python train.py --train_examples=15625 --time_shift_ms=100 --input="waveform_16khz" --targets=["voice"] --arch="ecapa_tdnn" --norm="groupnorm" --activation="relu" --weight_standardization=false --init="torch_default" --optimizer="adamw" --beta1=0.9 --eps=1e-10 --steps=6600 --final_lr_fraction=0.1
Rows from block 3 of a small sound classifier, named by matrix and row number. Each number is 500 + 25 x the weight over its row's rms, rounded and kept within 0 to 999. All counts start at 0. Numbers have three digits each.
After each channel's rows are labels from the 100 clips, of 14976, where the channel reaches its highest value: "responds to" is what is common among them; "loudest" is the band of the loudest frequency at the time of the peak. Only what is clearly more common there than usual is listed. The data: read English sentences (LibriTTS-R). In brackets: how many of the 100, against the usual share in percent.
# c30: last pointwise conv (model.blocks.3.c3.0.weight, 320x320x1), inputs 160-319

c30.250:480507519539517488488546477514484518515497526494515497503540503515505500507486501495463501486503486514499500464464507469498519520495526500540506551532527500540486512504498504533597516498490508471475460517482504509500520552464487504508495499481484485469443463468494467488502488503503553503491488507500470494481496475495493479463475512492464492479480499485500458481472472488475506472490499455471499486473491502485477466472488487509482476474503465490491501509483500483468497492490489
responds to: voice: female (94 vs 52.2)
loudest: 4000 to 8000 Hz (97 vs 5.7)

c30.45:470505513559542479500558482499496516501499504496497495503554500538514500503475492536503504484512480525488486495493557473499514506492553532524496518509507500498497499546490501492604504492499500472503482516488490497497486562480488497484482494492500491512475453430482457482495459471498589497542493496498476484450496468495494468461479490493443530483484489491509540527483482480533482545490492475475540482467505490473464436471459451526488436503497496492506491496516490541462449463502507
responds to: voice: female (98 vs 52.2)
loudest: 4000 to 8000 Hz (98 vs 5.7)

c30.205:493532555487459489516468473544486485460502491493466496494427493479506494498460496446458491528530512491491516506494442493493496506495447466518528517546525489557471500498551491552394496471505493508474523483546517528495540439460468502527519491473487508500445528535518518518484498510513401498488490489500531534494527526537523531510522523479507480465468520507491432450476454514431519413477513472513482541499498534514511514500518511482463464504500517466502489486516485502465501495513487
responds to: voice: male (87 vs 47.8)
loudest: 4000 to 8000 Hz (90 vs 5.7)

c30.261:477516518489469506499463511515506536519512519508512508509477512516514510506505482488467504496520470488502503478476428494514515512514457486527504505510491511502471512487505505511385512518489509483438491492502500502507489438464513507501480507493504496475442479469497463490504473492520494512483510508512498488490532499505501504472489518517460495506515503497510489474474494470516486506499472469483494489466509500482479453472473460516510485527499487512519510521541514515493472490526509
responds to: voice: female (92 vs 52.2)
loudest: 4000 to 8000 Hz (97 vs 5.7)

c30.176:479501501567549486502546487495506528515504507505508502507613505528513503504487485540496505496511484521488488486494555490498515507502570540531499532512512507504500504562491500487600507504501500468514478518483500504501490552492490500495494497488493492531478450440481459479494467474499607500539485497498478486461493478496492473463489492488443516493481487488504538521475493488510486524487488466472542484488496486475472457471471447532481463506502509491500489496513493548462456465493495
responds to: voice: female (99 vs 52.2)
loudest: 4000 to 8000 Hz (98 vs 5.7)

c30.95:486512519506475507496490503507509528506507519504503507505453502504518505506497493482476504496502486511508500486481465483510499510510461475513505508496491506510452509488505506511472504497489504459460494502499475502506506477467498502501481505480504508472440448451494460503501454470517498503487506500506498500470532496511507504482496494506457510490497496511505478475470478476467485471498483469485504517466510501484491443489455460511502434519498492501512499504522502496454457457523505
responds to: voice: female (93 vs 52.2)
loudest: 4000 to 8000 Hz (97 vs 5.7)

c30.109:465483489503485483472481470475488511494491489497492496489449492502497494492482467472473492492486476494488457459455485450488482498492477504498477472474480492493435501518511490496467493475458486445454498481493448473490484452468484495472479497445484491455437444450504452486490449451485437493464483490495530512478522517511535527495525505484469493456469513492488415497449432459489471496486459445492488502473492503492499435506452449493471435508499488477488482495506487467467457453510490
responds to: voice: male (80 vs 47.8)
loudest: 4000 to 8000 Hz (92 vs 5.7)